config.toml
image_size = 48
crop_scale_min = 0.7
loss = "mse"
widths = [96, 96, 192]
dropout = 0.05
optimizer = "muon"
nesterov = false
orthogonalizer = "newton_schulz_5"
adamw_lr_other_params = 0.00083
lr_schedule = "wsd"
weight_decay = 0.01
adamw_weight_decay_other_params = 0.05
Rows from block 9, named by matrix and row number. Rows with one number belong to one channel. Each number is 500 + 25 x the weight over its row's rms, rounded and kept within 0 to 999. All counts start at 0. Numbers have three digits each. After the name is the row's rms in percent of the matrix's.
# convs0: first 3x3 conv (model.decb.0.1.convs.0.weight, 96x96x3x3), inputs 40-59, a 3x3 kernel for each
# convs1: second 3x3 conv (model.decb.0.1.convs.1.weight, 96x96x3x3, transposed), outputs 40-59, a 3x3 kernel for each
convs0.76 104:502511521438519487486495499502535478494533480530540484525511515518508494503529489465497527522497484545472492487529486464504464469509477506489516435458501463480524487496478518516470490492492524489522518558542493531496453545478508514500470541513490502500496521499508528494503491495504542509500513485500466493533530514476522513508493490493530499499513476493516546467470481519489531493476491493505472478514478488501468511498504512509487473513461507479513485507500495490493496515517457509502497489488524524510479490479459474515491503519487480527
convs1.76 105:514515534497492495512514536538523488511471486510524506471490473489509460484487489487516511502511503495524495474512457486494485505493487495514499534505538536556504511466487497514477519524523462481526486495503486522520495553498537508517489476485477522491499536516451482451491485518474506481477469500506485570544499484489504527511527500509430458529469495552500498484511518481527522524470454546549514510500483491479474512495511512448497476537520483480473489489476502533561484501506504472534478512497497505544514515472531547505507512518440506488
convs0.77 104:503518508487513498476507525518486518500501483508550491461473494467486489502526510482490513446461486424455525541515498535487537497480510536475499520455516475487516501492505528517481519486482489489498508537538492542494481488493465476467482516507481485498512503461549537498460479494463538490500522483470479461456483488497508516521505514508518540515516548543493536522511544477497479487482477453490488492495490505533505487519481507530528471491495485501448501497445476492492510488530527490542511472512477494490467484523503514523501547514500533530
convs1.77 103:472520506494505556504531523515460500525506530463516529497527474493511472487484514482475438455521462502485490482507519471529514508526466504490469457468487495474502474469500511515520522508500464516484516503516505521514496504528513470498481531470524527473522500471515506509522544506499519456482471514506500489482522526492581524491502484527498490514543494480530543451581511463506459508513480483490502488494510467508497467489552475465535453485491498529533510498492483502529521526517480474481518526572511524519498518531517551509511506492524514486
convs0.78 100:482500536485516539514498526505493489513492507522521520498511484521539492525512510515479529520518451471474468467432456492511476509536516478499507492472531486523556472516511515520487473506489474502544476520514484530492465503496483491542434480522519523493522538526516496526484466497475539512479538510490516470542505513482491504543512473513526493510538485493499505505517519458498495495499512503524498504493497524528486524485477465462460511500477538535509503495484500471459511527542493518476479490506494530547463492502482463467486474518488467480
convs1.78 094:461527515465457534501493509487438504478460483489495490555547496504495481507461497480513524482522466490534502482469502457498525488483498457426505479509509505515507487488496480533480511492534493490507473482497508501490506502495499500504542508540533550507520536436524501473460531458495484483507472489489495498513446499487496505497508516508517524525479509496518485505521487470487498455529513524534485489480506508484510489470489440449471499532516507497500508530548531495512501450488485503540522514554496467551547468543468504525465497507504480510
convs0.79 097:511531529474561527467502493521535532496493541495492491471507512495477495522523518556524492543587495484576520486479489500490516512544504491490508454474505493477522498489521485523527507493485531526482471463517488492520512476517492488496479508493507511500509504519552528537486495526504476471498528464487504513529456466507489485481430470499507455530510485453469496472486473509503485533501491487476478504520499453482492475485482463506480472498511498489542474507507487466467485473498504471509508539514584499498522510468477504487517516492513522529
convs1.79 093:484526528492494484520461481477502512477498523491497525480485510515529480477495506461492524448499467481497483530511478526544495509526495519526520533504519487516534506533510483490490487495509503517527524493518487518507510505537483460513531497499493513492491440489493510530506488495498521524499527510465522472509550486486539483518481487496496528519508515522505501527557533500492533510479499459507537437444500515540559449515550496498549495544518495517541498502511526465468485528519506454536513496501511469518505456512510497486498492505539447476
convs0.80 097:507494493471481484502528514526484481470482450488477498488516522506572507492499473484477516488451491552489470495510505496492488521484472522464526522523487509497479466505487493548480473498508474460446541547430537565479490507497521508518500500486524499517476494466480450495507518513477538584481473553496492492505466474478497484496499522530476505475497491509474458529476486509475533469497521506528499505458512496500548511501510486489497489496524517514494479510532498500509503503514508479547486513470480451513528503512500523548468496516482496506
convs1.80 089:484531523513494521478479498489497534509516511537516530482503507526507497475476491480485482467508505439471480476520486468499515479508498491494455486533456510528495491460492509528489513561491516493520548512494518534511510540526448506518526487526495518509520542498489536484479454533527514485509571497476482500536463538546501515514517499504543519511517511491519456514517484485497511497500498549563486479530470504482477506470445465498477503500514530484527511532504484508516529517527474521544502504500502465542479525530493512536480496539463520484
convs0.81 099:531471494510481490472527495491518455480494518491473454528477498538492495519485520497497479457501477449475478485475498558500500481517468525519527516498520510520530526471454532524473483524500511469496433494493439472474460486493552515511524520558504525487486500489534481501443487469524547464504488490498478527473486516477484511503470501476486506483493466481486457444494493519497491519501466501526510510524498522513472498468499495444465512502484544503475564508529521499520544525475458512504504537527552505512468488497497503537491477433491510466
convs1.81 089:504506483471485486490498509525512497482485487525514452481494506485518511501481464458445427490520413524494481511493500550479497513496516504477492530461508493523531493477514441493554489502488512541524515519550499506528510499476515469506487534499498495494508487564494471502479501489458511536508453513488488548515514518547493525530465496502474502499465490530501516502502556509488474520497474480473568491467504479519454456520440501492480495531470530564491511482504523480511494490482486485513514509492503533501509493518530533494540519499548518515
convs0.82 103:497485503487545528499528490510459476506518477485515511502462491511459479517502482468461508543558576505502495505487474505461454516505488503523513551524501524530476484445501485544486490451504455482529537501509550555510495475461526460509468460478501479468495510472484544529507450460522504465449521512490519523524523508506490514490476476499496518497531534483483491459481442455504486484475469487533514482520537461469502502508505495459500486492479541497480524514501497501485548458488520544545480489501509532484542495467507507486480458492484527502
convs1.82 108:561534529499503476490509504505498498487486461486481492509476511455413464526534510545552467496518519449490533494482486575543488507485462495500497524500504523502509483505523505497502500473501515493476491425499502508513474487498461489483521567480515532546511466517521493483469509491454476507492488484506466506492499495489506482505503470485511474451505474479490480512499511540525525502545484444481505499516527500557536495527522540548537449482515492502500527511460469469532477449478517531498556537498498477492493543497482498554452475502512505510
convs0.83 102:483483469476501502509478530498517505521520485527523504520497492515498464485479463455526529495506489483452478451466509517514513493499482537504491514505509503478507514519486491473454514511485493541547494487505522497458532485476517529457500565494505503508530500474487501452524531504499520509550520456503533496508528494482537528496496480493486506504505521504481504481486480505489446475532459526509455520540504501497487490519465511512519477428524475460486533486454474480495470499513495489514508528545504485458541509512462477503520532543491483466
convs1.83 095:496521438537505497526491492534461477488482514513497521516488508489439491470456481510547488501507459470444473473486472462481516513471502498500505500508489513535503503510544525455545522467516537515471471529490467529518507435530539490541526491482509455532472474528464473524558491545526445510511468492501546491514541515483512475510489505517511517502459505494404466521498470516512483481485519531505509519522518475524492445489469517502485527502476524488489487511496471500488466532552486512533488491470512515488529523530512531462505517500483511501
convs0.84 099:484506481526512487525531552485483487494490486465542548500534522494514508502494509521564525505544535508469488529459469497474467454530529501509533531452501491458520465459472469549491480496453509496519488505511489493532539500516501499471522499497501523500486523489522512471479420491456487466507538530532545503495491475487493478507488509512508485537566515472500510447501496486491526471453472489523524506506525496523499522527474532509478515478469474470496514503494509497504473478508505483561479478510499532502489473485501519480492502509469532531
convs1.84 096:526470494488494471456495495513506533499502483482509518491513487504448477510500489518532482512513470492491474456496493531528479499517478459504537483518482484477530508490535485522478552491549464515497490464499437456483523518524547522531533563465513504496505482510522456529509504489512450486495480533515488507481504518440461476503512511524528523538524501486483485495503493489504511467561523459450486480505509488529494468486516490486485551514466494541536509540487491469555491533509531536486489452508459526534472518471475527506506532510525553532
convs0.85 096:492503483562511523504532494481489506490462472511512489497520518504501516510492478469486455485435486502487495474512549481492495527490475523503475496488490497478503476512525515514441464473494493528542519515489490465461509487486519514498528510486490502498526495518477509501472511530521529482539545496522513525438481499516518511470469516528524494509454498494499543454485503475506481500475486520523481490540467527502510498470516468519475477472460483486485503508466542492467507480469516507512503491473514503549479478464450471481483537511516514511
convs1.85 087:502503512497459451499479475496497505543505506525519516504506548481523475515522501476488495503484459523482472507479490543528499495570522457474528472489525490453448492502501497517530492534489539516522463485501515482534524477492486479503497544502451538537468514504490505498444521491461557512511453452532529501525479477533482501530510535467492499505493534541472513513508510475498528455510501475464528515500473498503489512492499503447480528545494493515500480529516544483544513456480533519517467489475514547512509491505508471501507495517490476496
convs0.86 099:538521528553484464512480460498519503501492516524487482523512527489494481484515518520488468533543483480542481434527480476488513487503505488484542503507496519507465485483486508494478488498505457499463476509494508556486448481481482511530505503476518477502511468490521516463487497501478471472498528528475502513566506469464476462492509507460498524511523519515473491529479472501494485497449471516492480505513510518489527539491511498484493510530478480532462493517455481463505454475484441502476504458517484456535475468483506480502499496503500479453
convs1.86 107:505480481500435467507480494529492502508471512513503530495461508522521494532551521500521466480508506483475496528545464474505478500540523529505498506501510483505510524526490515496505539509486478510518503500512552489488475527494515560505519484519464439462492491490468477522533486521492485480529525517462482499556506481495455481507584528485533511486466491497465524527525484494461442485513516475487481495454507544527520487505489473487495481507457492527502478492478509526485516527520529507538517497486488486494481521521517493474510508511503499504
convs0.87 100:509527531519509507503492499504504508472525509473505470498492501531504496495474535526454454526495477522561500495484521492497508456519506453464498513474504475482505518442488472497488493488514555523519502491506505500491510485536515531512470502513481498492512479487501494500487509481492485520506494507529475472543506477472501502475491532513516499521517481485498493509502523476548499487478485536487498538508500525496480536505486468506481484517451479538478508539548487511535520518496510505476488492475505496508436506486487509524505495481473495486
convs1.87 089:488537513509504534482475495528527537485471547510491490522536470512514451509489479490546533549529540515527532509512495488513522461507518516488498482509508480504533475530483520516487509512440492508477506505538479519492483498505464455455473476462495472466491498500498474467538482534504499532473448513517530500558507505541511473471515536490497526498536499529491506517537499529475486469489515476488493491484486520534535482457525502502518497521507488481486450483504530482483466460515472464527441499502488515508501501524477490516505522497543548480
convs0.88 102:508521495496495500499508576495506519456450468512509514494481506501490467523513499513527456480507455509509483525502536492514485486541517480555498508588495502499486507467480493481509502496499472520511460494479508532505536515516504489477495476505495473488526518517493493491503498497509471533499494514477522459549497484496480507499482514519477528531543542497530509516509458467486463498482498528533506472536511524485494475498496518500503467446471497480490478484477500498477467480460503504529451523491530557568518469562519537495508522492483505512
convs1.88 122:500509501502511500504546491486513487507500495540541511496476505490509509507482512499491496512489499533508489502495512546544539489514513443514490483527487502480498468493505512477507517509507543516510480465505487452514483462505490504475474511481524506505503488491495483485520479501476523522509527490482516491534523475506472445514530495512535487541526531511514510540509483471483479507470508514466476456475518475455504470487494489516505515484510482502492531503485486489495500518480538526525504502440484518533502481533500504501530520512533467493
convs0.89 102:460511475512487494521472478483490536547522481509518514467490502461476511508523491506528527533538508490439515523499517480505503515503489535538507494508491469502521451449497485536502494503452468527506486520542501516514489505511489529510491509459515511461502526474504486485463419491484510534529505478508531478474523539520514495489483500502487493528489447537527488522535515494510556500479507490499498483502506481496505494505481490495482493473479504476519517520495512484483476540574523510502493500478539471480482506516449505482466505503487483479
convs1.89 102:518506483528577546510539508518533501526549519506488497455493502508440491460478502502512485531503479501506461505480512528519500531511492491454486451469516478504487476485521483524514531468511472496512539505512448507536526488518452498497457521538546475500510491511529480480476515507503495476451494515521473444465495553516507510545484456500518493506535504460473512516553533505515512477503533521440511515477540495478500504479534544531450496486482473481497499580491500472492518479482485510472515540528495479506480512525509510488482496500506484512
convs0.90 102:506475498508486523500548539506511508492477483496545487486495505525500537528510542485468454469426424550485485513562523529551495552507494523460503488482475499479502497488524487463503498483493475502497499490511471511527512533455484524481488508482519484528484510509521505479513482505508522514527493523494486506507494444501479496497521468536536506495514508526548516505518518513532496500486490504494496517506484508487500504473510456476515515534499520547484478495534442494481499489491494502511517499518496522497514502431506466484491526521506499474
convs1.90 108:463462475484465476513507500512521520477510514528502480481475495478511504479480506543556528502498494542502468490567520525540485482488467532501533539466547513491528464509504508528513488511500500488502492512494507542493478527484485533448503501485511555522480512511450505471479512476516491481490472464504503495494440502515493509484476488499512484476474489500439456490436436500499480521515542519516491475493506468464519495481505452481504534550485479509471454498496498521504507506480510538488532494457507470501512501504502476488488490483452481475
convs0.91 098:455525486488477487478496525505521499514476485518481508542471509506477503500469496530428474547463540533496477476493495484468486502515481479517501532540533497550515518510500503487527490554504474466467492501472508495521478497497498527480512537506485486484481473502486513487512502475501482465507502509496505469531467483535500518488507547499516513516518462537496523489493489496515507505477487504466530500504538489492496459518506502537512496476541481488501535532492478501527520480553509522507472470473480503480533576505563523543545529545488474512
convs1.91 092:534522512533481487485485512525476497507495514529480520464464488485532511500531497466488473468492523446473488515489490505518500511498537524452470532479457477489510456497482498507536503532496455475535446519490528531506485460516500507516537510510469468479463496480516475450535480525517480489536484475478520484469503498497491485522501515494479483438479515532512525489542513478481525467478532468494481471487512504525492512501493472513522488491506513487529460485544460470499464507515503470475497495528507474504499494567495522562506466474534483489
convs0.92 094:461461536492477527478490492468480502497464514495471486468485515460487487517498500495445523464479532522543538531526538537520499488451486480454449493439455464456480528488511480495509506485518531516504515451451517499498517495478502469503505489504509480498479497483512515523473454498465479504483491480494507472503508496509513498530497493513488475479464461511531492489499489494499491525493507479484482503503500490478512504503517496503487500483475465465486530510518513496501498523475497473521502455497471467482503468525458478488488490480525493517
convs1.92 100:484511513490484509500514497465457517481436449511496499495500511487521500474482469473455499446458484496461483522539514521508518479476478521557517519521493539547513510484489541524500543511513505504505544510500503515529529530519502528503513495510471508487495512507500506479500473487455471523510502518514472520538501483490501492459488494507538482475526489469480486479476494477469497516502503542495494514512477492494525485466513482497543508528490496531506506473485450487465510517494495492506514538515482556512540511518514476494501471478495498503
convs0.93 100:444459467519493475512508485520499508478475455508509461494510475478466477489507476464505555509535529519539548503486503529488519451450497514506550484500510478518520514439500475493497476499477507532510461505456494482462507463513519485483479524534490510507481494478488436479522467462518472474488502470497466496514516494480536522531531484507486462518458452523487520486490527493510464493495450514486476490515509486512537515501476515500498463456494466486492427471497527514522486502499481477513550475511582541518555560531537503520506519554523507488
convs1.93 094:512516487508530481497549517477514508500555518489530488507511530492506499484493513471475508486480531452459477473470466461499483448507502477503478467493508471535508533488491486516482453498506469541485469512488487497501462469458490497530511487503473498471487459514504476499516519497530523485501507489486469518583500488524532537467501499518497477501499441497508509509524528521490500542505481523438502477484522548504532517476541489498521500500502517546597516522552512493517480497489489485506506477470529534549485507462504500499518512511469482464