From a checkpoint of a small image super-resolution model.
Model: 4.05M parameters, norm instancenorm, activation leaky_relu, widths [96, 96, 192].
Rows from block 2, named by matrix and row number. Rows with one number belong to one channel. Each number is 128 + 24 x the weight over its row's rms, rounded and kept within 0 to 255. All counts start at 0. After the name is the row's rms in percent of the matrix's.
# convs0: first 3x3 conv (model.enc.0.2.convs.0.weight, 96x96x3x3), inputs 90-95, a 3x3 kernel for each
# convs1: second 3x3 conv (model.enc.0.2.convs.1.weight, 96x96x3x3, transposed), outputs 90-95, a 3x3 kernel for each
convs0.37 100 [170 110 107 176  77  59 144 147 133 120 100 140 128 137 164 144 159 146  95 165  59 105 191 125 127  93 126 142 142 139 144 125 124 117 158  88 125 122 145 119 159 120 138 118 122 144 170 101 172  92 102 125 155 142]
convs0.38 099 [121 105 177 117 126 126 111 185 140 137 158 182  98 164 148  92 131 140 122 132 136 163 147 134 123 137 114 125 140 136 158 152 133 114 114 121 132 126  97 119 111 150 122 121 116 148 113 149  83 162 136 101 119 156]
convs0.39 101 [128  95 111 163 178 157 112  85 119 109 119 150 144  89 101 128  87  94 103  69 131 103  99  99 139 125 130 121 127 147 133 151 150 125 124 144 132 120 100 153 120 143 141 122 123 130  89 125  97 176 184 153 147 120]
convs0.40 098 [142  83 115 121 177 140 112 153 134 145 162 126 176 104 117 170 120 144  83 176 136 139 157 147 119 143 140 114  74 115 132 175 171 124 118  97 151 125 100 139 118  99 105 106  79  90 101 151 138 137 143 114 128 140]
convs0.41 103 [136 106 122 105 180 126 169 154 138 137 142 106 112 138 128  92 102 110 127 145 150 141 106 166  95 128 131 126 107 130 154 132 113 166 135 131 159 168  64 126 139 134 144 122 103 126 140  98  89  79 122 129 135 166]
convs0.42 103 [ 87 121 104 158 109  95 153  72 144  72 109 153 152 162 125  84 132 109 105 111 133 139 100 125  82 135 114 151 172 137 110 130 134 142 117 144 147 111  99 121 135 142 144 154 111 145 166 113  66  82 116 173 149 123]
convs0.43 102 [127 108 122  70 186 134 139 102 127 125 121 139 136 162  89 174 149 104 125 130 129 127 120 149 123  75  98 103 138 111 102 134 159 125 115 110 134 169 160  98 122 127  87 125 117 121 111 117 120 100  95 139 142 107]
convs0.44 101 [129 171 129 135 174 169  94  97 122 119 138 157 123 137 118 114  97 123 131 103 121 116 113 134 171  92 148 126 142 143 137 131 166  95 102 116 135 137 149 179 144 128 113 184 114 129 152 134 120  96  96 136 150 133]
convs0.45 103 [189 173  88  94 121 146 121 141 124 113 103 134 101 106 152 126 122 106 144 117 154 125 137 111 190 106 106 106 143 118 101 121 117 121  88  92 147 145 158 139 165 158  91 145 124  83 136 153 173 142 157 167 165 165]
convs0.46 100 [121  90 136 111  81 150 130 123 146 134 114  82 141 155 146 102 107 114  73 143 151 111  80 153 186 189  90 132 120 132 138 146 119 114 131 136 118 147 117 127 155 139 142 192 155 111 115 136  98 103 156 134 167 169]
convs0.47 097 [140 140  90 112  63 121 126 112  89 136 126 120 111  49 140 129 214 152 119 143 141 148 119 129 149  99  99 134 101 146 111 137 126 130  83 122 136 161 162 148 109  86 139 119 165  93 123 129 117 175 131 135 170 124]
convs0.48 097 [119 130 162 125 145  98 125 121 100 109  98  97 121 148  80 134 163 129 112 142 104 113 143 124 154 127 110 154 167 143 160 144 145  95 129 144 116 101  95 109 126 119 136 129 118 153  92 164 109  92 135  99 141  92]
convs0.49 098 [136 154 144 126  94 145 128 122 142 122 118 162 115  69 123 145  86 135 155 135 133 124 104 104 124 163 115 101 147 100 148  91 137 123 129 101 131 152 135 164 156 132 163 128 103  95 140 138 127 147 159 100 104 128]
convs0.50 096 [170 109 115 151 115 101  97 130 145 140 143 132 172 108 106 112  92 133 119 121 129  97 147 153 150 147 138 131 135 102 142 108 132 102 137 147 138 161 161 167 160 115 156 123 118 100 185 101 178 117  98 101 109 146]
convs0.51 098 [ 79 123 125 136 144 145 167  97 120 121 128 122 152 142 150 111 117 115  93 121  95 106  96  94 131  96 104 114 177 114 135 160 148 144  95 144  99 111 112 122 152 116 162 130 160 113 127 128  97 164 123  86 171 139]
convs0.52 101 [141 125 114 126 163 158 138 125 153 131 127 137 135 174 156 143 102  71 132 153 127 145 115 153 118 125 119 155 148 128 151 120 139 147 119 149 103 149 179 141 138 152 143 131 135 126 157 153 130 129  93 111 104 103]
convs0.53 102 [125  97 139 135 127 122 125 153  96 163 113  99 137 119 146 124 115 112 110 146  94 106  84  99 108  81  94  90 100 121  95 107 110 146 137 132 160 118 112 101 160 110 118 106 143 117 100 116  99 150  95 118 145 106]
convs0.54 097 [ 90 151 128 125  68  65 142 148 100 133 117  99  89 135 107 140 134 128 109 173 127 134 137 142 125 123 113 134 113  86 170 133 143 167 154 124 140 136 129 140  83  80 111 108 158 124  84 116 116 156 113 102 104 139]
convs0.55 099 [120 125 103 140 101 139 102  85 114 125 111  78 125 172 132 122 141 111 116 128 130 146 136 114 136 114 125  93 126 151 102  90 114  98  85  98 130 141 124 126 104 104 131 171 153  92  66 134 158 144 109 109 109 139]
convs0.56 099 [ 94  90  95 156 131 122 127 134 148 139 161 146 101 125 103 144 172 156 122 121 151  89 156 173 118 146 163 117 131 103 130 115 135 118 123 131 130  83 164 151 102 109 123 107 139  91 168 111 138 129 124  89 167  96]
convs0.57 099 [ 99 101 112 113 100 101 162 115  95 106 107 144 120 117 137 146 139 101 193 116 133  95 175 117 104 138 134 140  99 107 102 112  84 147 118 126 149 105 135 133 109 152 157  98 120 135 147 128 139 178 152 133  82 131]
convs0.58 101 [125 171 172 142 124 131 124 120  91 173  74 132 115 111 134 129 148 130  85 108 179 130 143 171  95 143 148 139 143 128 133 178  97 135 108  95 130 120 110  87 118 131 124 108 107 135 136 101 121 238  74 138 170 121]
convs0.59 098 [122 113 106 186 142 115 170 127 106 164 104 108 174 147  89 154 155 134  83 125 147  70  95 113 152 122 120 144 173 151 149 148 162 118 100 154 167 144 122 172 153 135 159 109 117 144 161 125 138 134 113 145 133 102]
convs0.60 096 [131  96 148 116  90 112 155 136 124 126 128 114 119 141 191 139 134 148 126 150 155 137  93  99 142  73 100 124 130 115 118 169 132 130 107 110 138 141 138 128 129 156 140 181 145 127 106 130 191 236  53 138 157 127]
convs0.61 103 [134 115 148 116 120 140 139 120 124 163 178 142 112  94  95 131 142 157  74  83 157 105 107 124 125 150 123 150 114 123 150 172 148 149 132 142 145 132 110 133  93  79 120  83 140 133 148 127 151 153 115 104 123 111]
convs0.62 096 [125 109 110  41 115 145 130 119 122 113 144 129 139 205 129 128 138 115 127 101 113 121  81 115 132  95 129 106 152 144  78  92 100 124 103 106 122 167 108 124 142 161  95 151 130  68 121 129 134 166 163 143 143 130]
convs0.63 100 [130 168 113 138 136 119  86 111 153  82 102  89 102 111 152 139 131 143 152  99 124 122 126 106 127 144 154 123 143 169 107 114  88  68  63 101 131  98 116 122 134 159 106 131 141 122 144 101 184 144 105 135 124 124]
convs0.64 104 [138 109 123 152 116 120 105 166 114 102 108  94 147 116 109 115 139 122 132 165 122 141 144 134 114 104 110 122 160 167 160 152 142 176 128 179 119 123 112 126 147 168 138 117 118 107 166 139  78 171  85 144 109 112]
convs0.65 104 [131 150 110 172 149  98 133 113 132 173 168 125 138 101 123  94 150 135  89 119  99 137 189 120 109 167 134 125 108 154 109 158 126 144 109  91 148  95 134 117 114 111 104 122 143 150 157 134 133 171 118 175 111 102]
convs1.37 105 [104  91 114 130 123  97 118 135 120 137 139 132 121 120 164 160 135 134 155 158 140 108 172 150 131 167 175 205 171 151 139 108 157 123 131 143 132 124 124 147 128 109 176 122 159 132 134 124 153 165 138 138 139 142]
convs1.38 095 [128 170 137 169 164 102  97 138 117 111 142 132 108 147 179 128 117 128 120 151 170 115 120 139 123 129 109 102 137 187 147 112 148 118 137 110 120 117 159  81 121 127 135 108 130 112  90 105 104  76 125 122  94 135]
convs1.39 093 [117 143 149  76 114 127 133 142 130 104 122 144  81 125 127 119 182 163  87 132 180 148 151 156 174 142 161 115  92 127 118 167 157 109 112 152 146 183 117 107 150 141 113 100 116 140 153  83  95 154 115 122  94 106]
convs1.40 108 [158 126 123 157 150 122 153 167 119 163 131 154 127 112 116  91 156 147 129 141 123  98 146 136 108 169 168  77 124  97 124 109 122  97 131 148 142 165 129 122 164 157 120 118 121 146 132 142 118 105 142  89  93 132]
convs1.41 100 [ 96 115 121 117 131 146 141 121 139 115 162 146 138 139  97 135 150 124 142 168 161 111  98 134  88 106 114 134 101 133 119 146 170 155 135 101 151 145 142 111 145 146 124 128 141 118 180 117 174 136 171 135 155 163]
convs1.42 095 [145 151 107 131 176 130 126  90 120 145 135 125  84  87 136 139 104  99 143 114 136 150 153 125 130 136 122 167 149 119 143 127 172 177 153 129 135 141 110 136 140 124 127 120 111 120 117 124 149 118 143 122 121 142]
convs1.43 101 [123 114 146 121  67 144 139 124 134 139 139 112 137 109 132 131 116 118 117 111 107 145  72  93 113 128 150 116 119  66 105 100 131 102  97 114 119 126 110 124 103 135 121  55 124 140 125 118 150 153 127 123 127 106]
convs1.44 105 [147 158 137 141 109 145 166 161 157 110 127 121 119 131 103 130 139 161 109 127 134 118  99 142 127 184 157  88  93  96  89  69  69 101 130 129 131 112 132 146 142 129 133 104 145 113 123 130 101 141 111 124 113 113]
convs1.45 106 [160 133 138 105 122 123 111 101 103 105 120 152  81 108 152 143 112 142 115  76 142 134  95 132 102 143 192 148 151 130 107  96 126 112 102 116 159 158 113 145 121 125 114 125 114 118  94  91 111 126 110  98 134 181]
convs1.46 099 [116  82 105 176 149  94 125 131 118 141  90  92 134 124 118 124 155 131 112 118 114  98 119 120  94 138 154 142 155 142 101 143 163 149 124 139 115 140 118 117 118 132 148 153 130 136 117 162 117 148 153 120 144 151]
convs1.47 105 [119 127 127 107 100 143 138 118 137  85 125 154 143 186 146 146  76 129 135  80 142  89  89 137 142 147 137 154 154 130 181 136 113 137 131 144 105 100 128 101 132 116 108 108 154 120  55 139  93 131 139 136 152 153]
convs1.48 094 [148 191 124 150 164 129 116 154 144  95  92 134 101 139 169 113 164 146 145 126 148 129  86 149 145 119 158 140 123 165 120 133 164 113 116 123 123 118 134 132 171 169 143 161 162 159 101 133 146  94 113 117 112 109]
convs1.49 101 [139 152 135 132 107 112 145 122 120 123 150 150 109 184 149 149 128 141 109 145 108 119 126 148 149 130 138 127 117 172 123 102 162 113  95 115 122 132 174 119 162 163 147 166 155  91 147 140  99 152 150 109 154 147]
convs1.50 107 [143  99  91 126  92 175 110 158 133 114 132 156 119 139 105 134 134 122 100 136 124  91 145 122 114 133 165 151 167 160 169 105 171 175 153 162 137 108  96 119  81 131 153 137 153 133 148 172 144 159 106 145 133 102]
convs1.51 110 [111 136  89  95 123 104 104 135 149 117 100  92 134  89 120 127 137  96 191  98 110 157 105 111 121 101 132 149 136 145 142 122 129 133 154 152 144 141 121 119 154 138 121 148 118 125 109 124 123  84 128 121 109 133]
convs1.52 098 [135 141  97 162 125 112  98 109  92 151 114 106 112 114 120 107  97 128 101  78 116  79 102 112  86 105 135 101 112 126 162 146 117 108 119 136 121  98 130 100 140  97 139 121 115 159 150 151 183 104 129 130 144 129]
convs1.53 093 [111 129 148 106 131 113 148 152 128 154 178 109 177 174  88 176 119 115 140 149 160 164 149 137 148 146 118  78 137 130 171 115  98 118 150 120 149 104 127 111 147 118 120 138 130 176 127 110 160 141  98 153 156 130]
convs1.54 101 [122 109 109 176 191 146 169 153 160 108 162 134 104 121 167 122 164 157  99 126  97  84 115 107 118 119 113 112  95  82 138 151 138 126 119 133 151 165 125 166 143 123 155 148 174 153 155 136 135 134 148 126 111 119]
convs1.55 102 [169 132 142 150 115 121 133 102 129 142 133 140 131 163 150  91 126 126  96  70 109 103  85 119  99  95 115 119 153 141 149 149 156 100 173 176 152 155 138 176 152 117 164 127 117 122 174 192 137 145 168 134 166 163]
convs1.56 097 [125 144 124 173 135 123 117 104 148 115 145 129  73 153  87 116  67  87  59 108  98  57  60 131 130  70 101 113  90 117 123  98 105 114 108 115 141 140 156 150 155 155  94 162 147 134 134 145 128 101 110 129  99 125]
convs1.57 105 [117  98 108 111 123 146 133 127 172 156 194 143 113 148 123 131 125 136 138 131 140 141 137 165 151 131 170 141 138 140  81 134 130 144 126 145 133 118 112 129  56  90 152 166 141 134 148 124 107 135 126 128 149 155]
convs1.58 099 [102 125 147 124 135 127 111 125 142 148 163 137 127 151 122 143 135 111 150 148 131 135 124 162 142 161 157 112 118 113 104 102 111 114 141 101 123 135 118 110 187 135 123 159 125 143  91 153 166 129 127 131 122 128]
convs1.59 100 [111  92 129 132  99 126 155 130 121  97  87 103 124 115  66  84 117  93 127 122 174 107 183 153 102 148 131 123  90  64 133 114  75 135 133 128 123  86  99 134  62 121 110 100  85 136 130 130 139 143  93 133 108 117]
convs1.60 109 [100 112 137 154 199 155 125 116 132 117 130 108  90 141 137 117 108 141 132 108 128 158 127 138 126 121 128 130 106 132 127 128 105 124 116 117 126 129 126  97 120 140 147 144 133 144 149 141 175  91  97 125 138 125]
convs1.61 095 [137 135 140  91 100 144 138 132 152 117 158 154  84  99 130 109 130 119 117 164 124 126  83  80 142  71  86 139 142 145 125 118 131 179 150  74 122 169 152 136 124 139  96 123 113 119 140 127 141 127 118 130 110 119]
convs1.62 104 [109 131 136 139 156 143 139 100 123 188 137 109  97  81 127 133 126 140 153 147 130 179 158 134 200 178  78  92 103 120  79 142 138 139 145 100 138 154 121  97 117 119 123 148 146 155 146 136  99 110  88 111 129 111]
convs1.63 106 [128 110 146 178 184 122 146 104 157 106 161 159 107 112  91 128 118 117 133 117 109 105 126 105 102 109 117 148 133 138 117 139 141 153 135 140 143 120 118 116 114 160 154 197 122 120 133 125  89 137 109 123 125 115]
convs1.64 099 [138 111 167  92  93 153 125 139 135 107 127 143 133 173 120 122 125 128 137 122 130 111  98 136 115 102 155 155 160 107 147 138 142 116 100 116 171 114 130 118 106 144 110 112 130 114 102 118 106 141 117 118 162 132]
convs1.65 096 [108 115 119 125 112 127 105 113 131 144 159 132 166 178 138 135 148 116 105 166 169  93 100 141 100 125 140 127 158 174 108 107 125  97 124 127 139 122 134  96 133 123 113 140 134 158 124 138 140 115 117 131 119 109]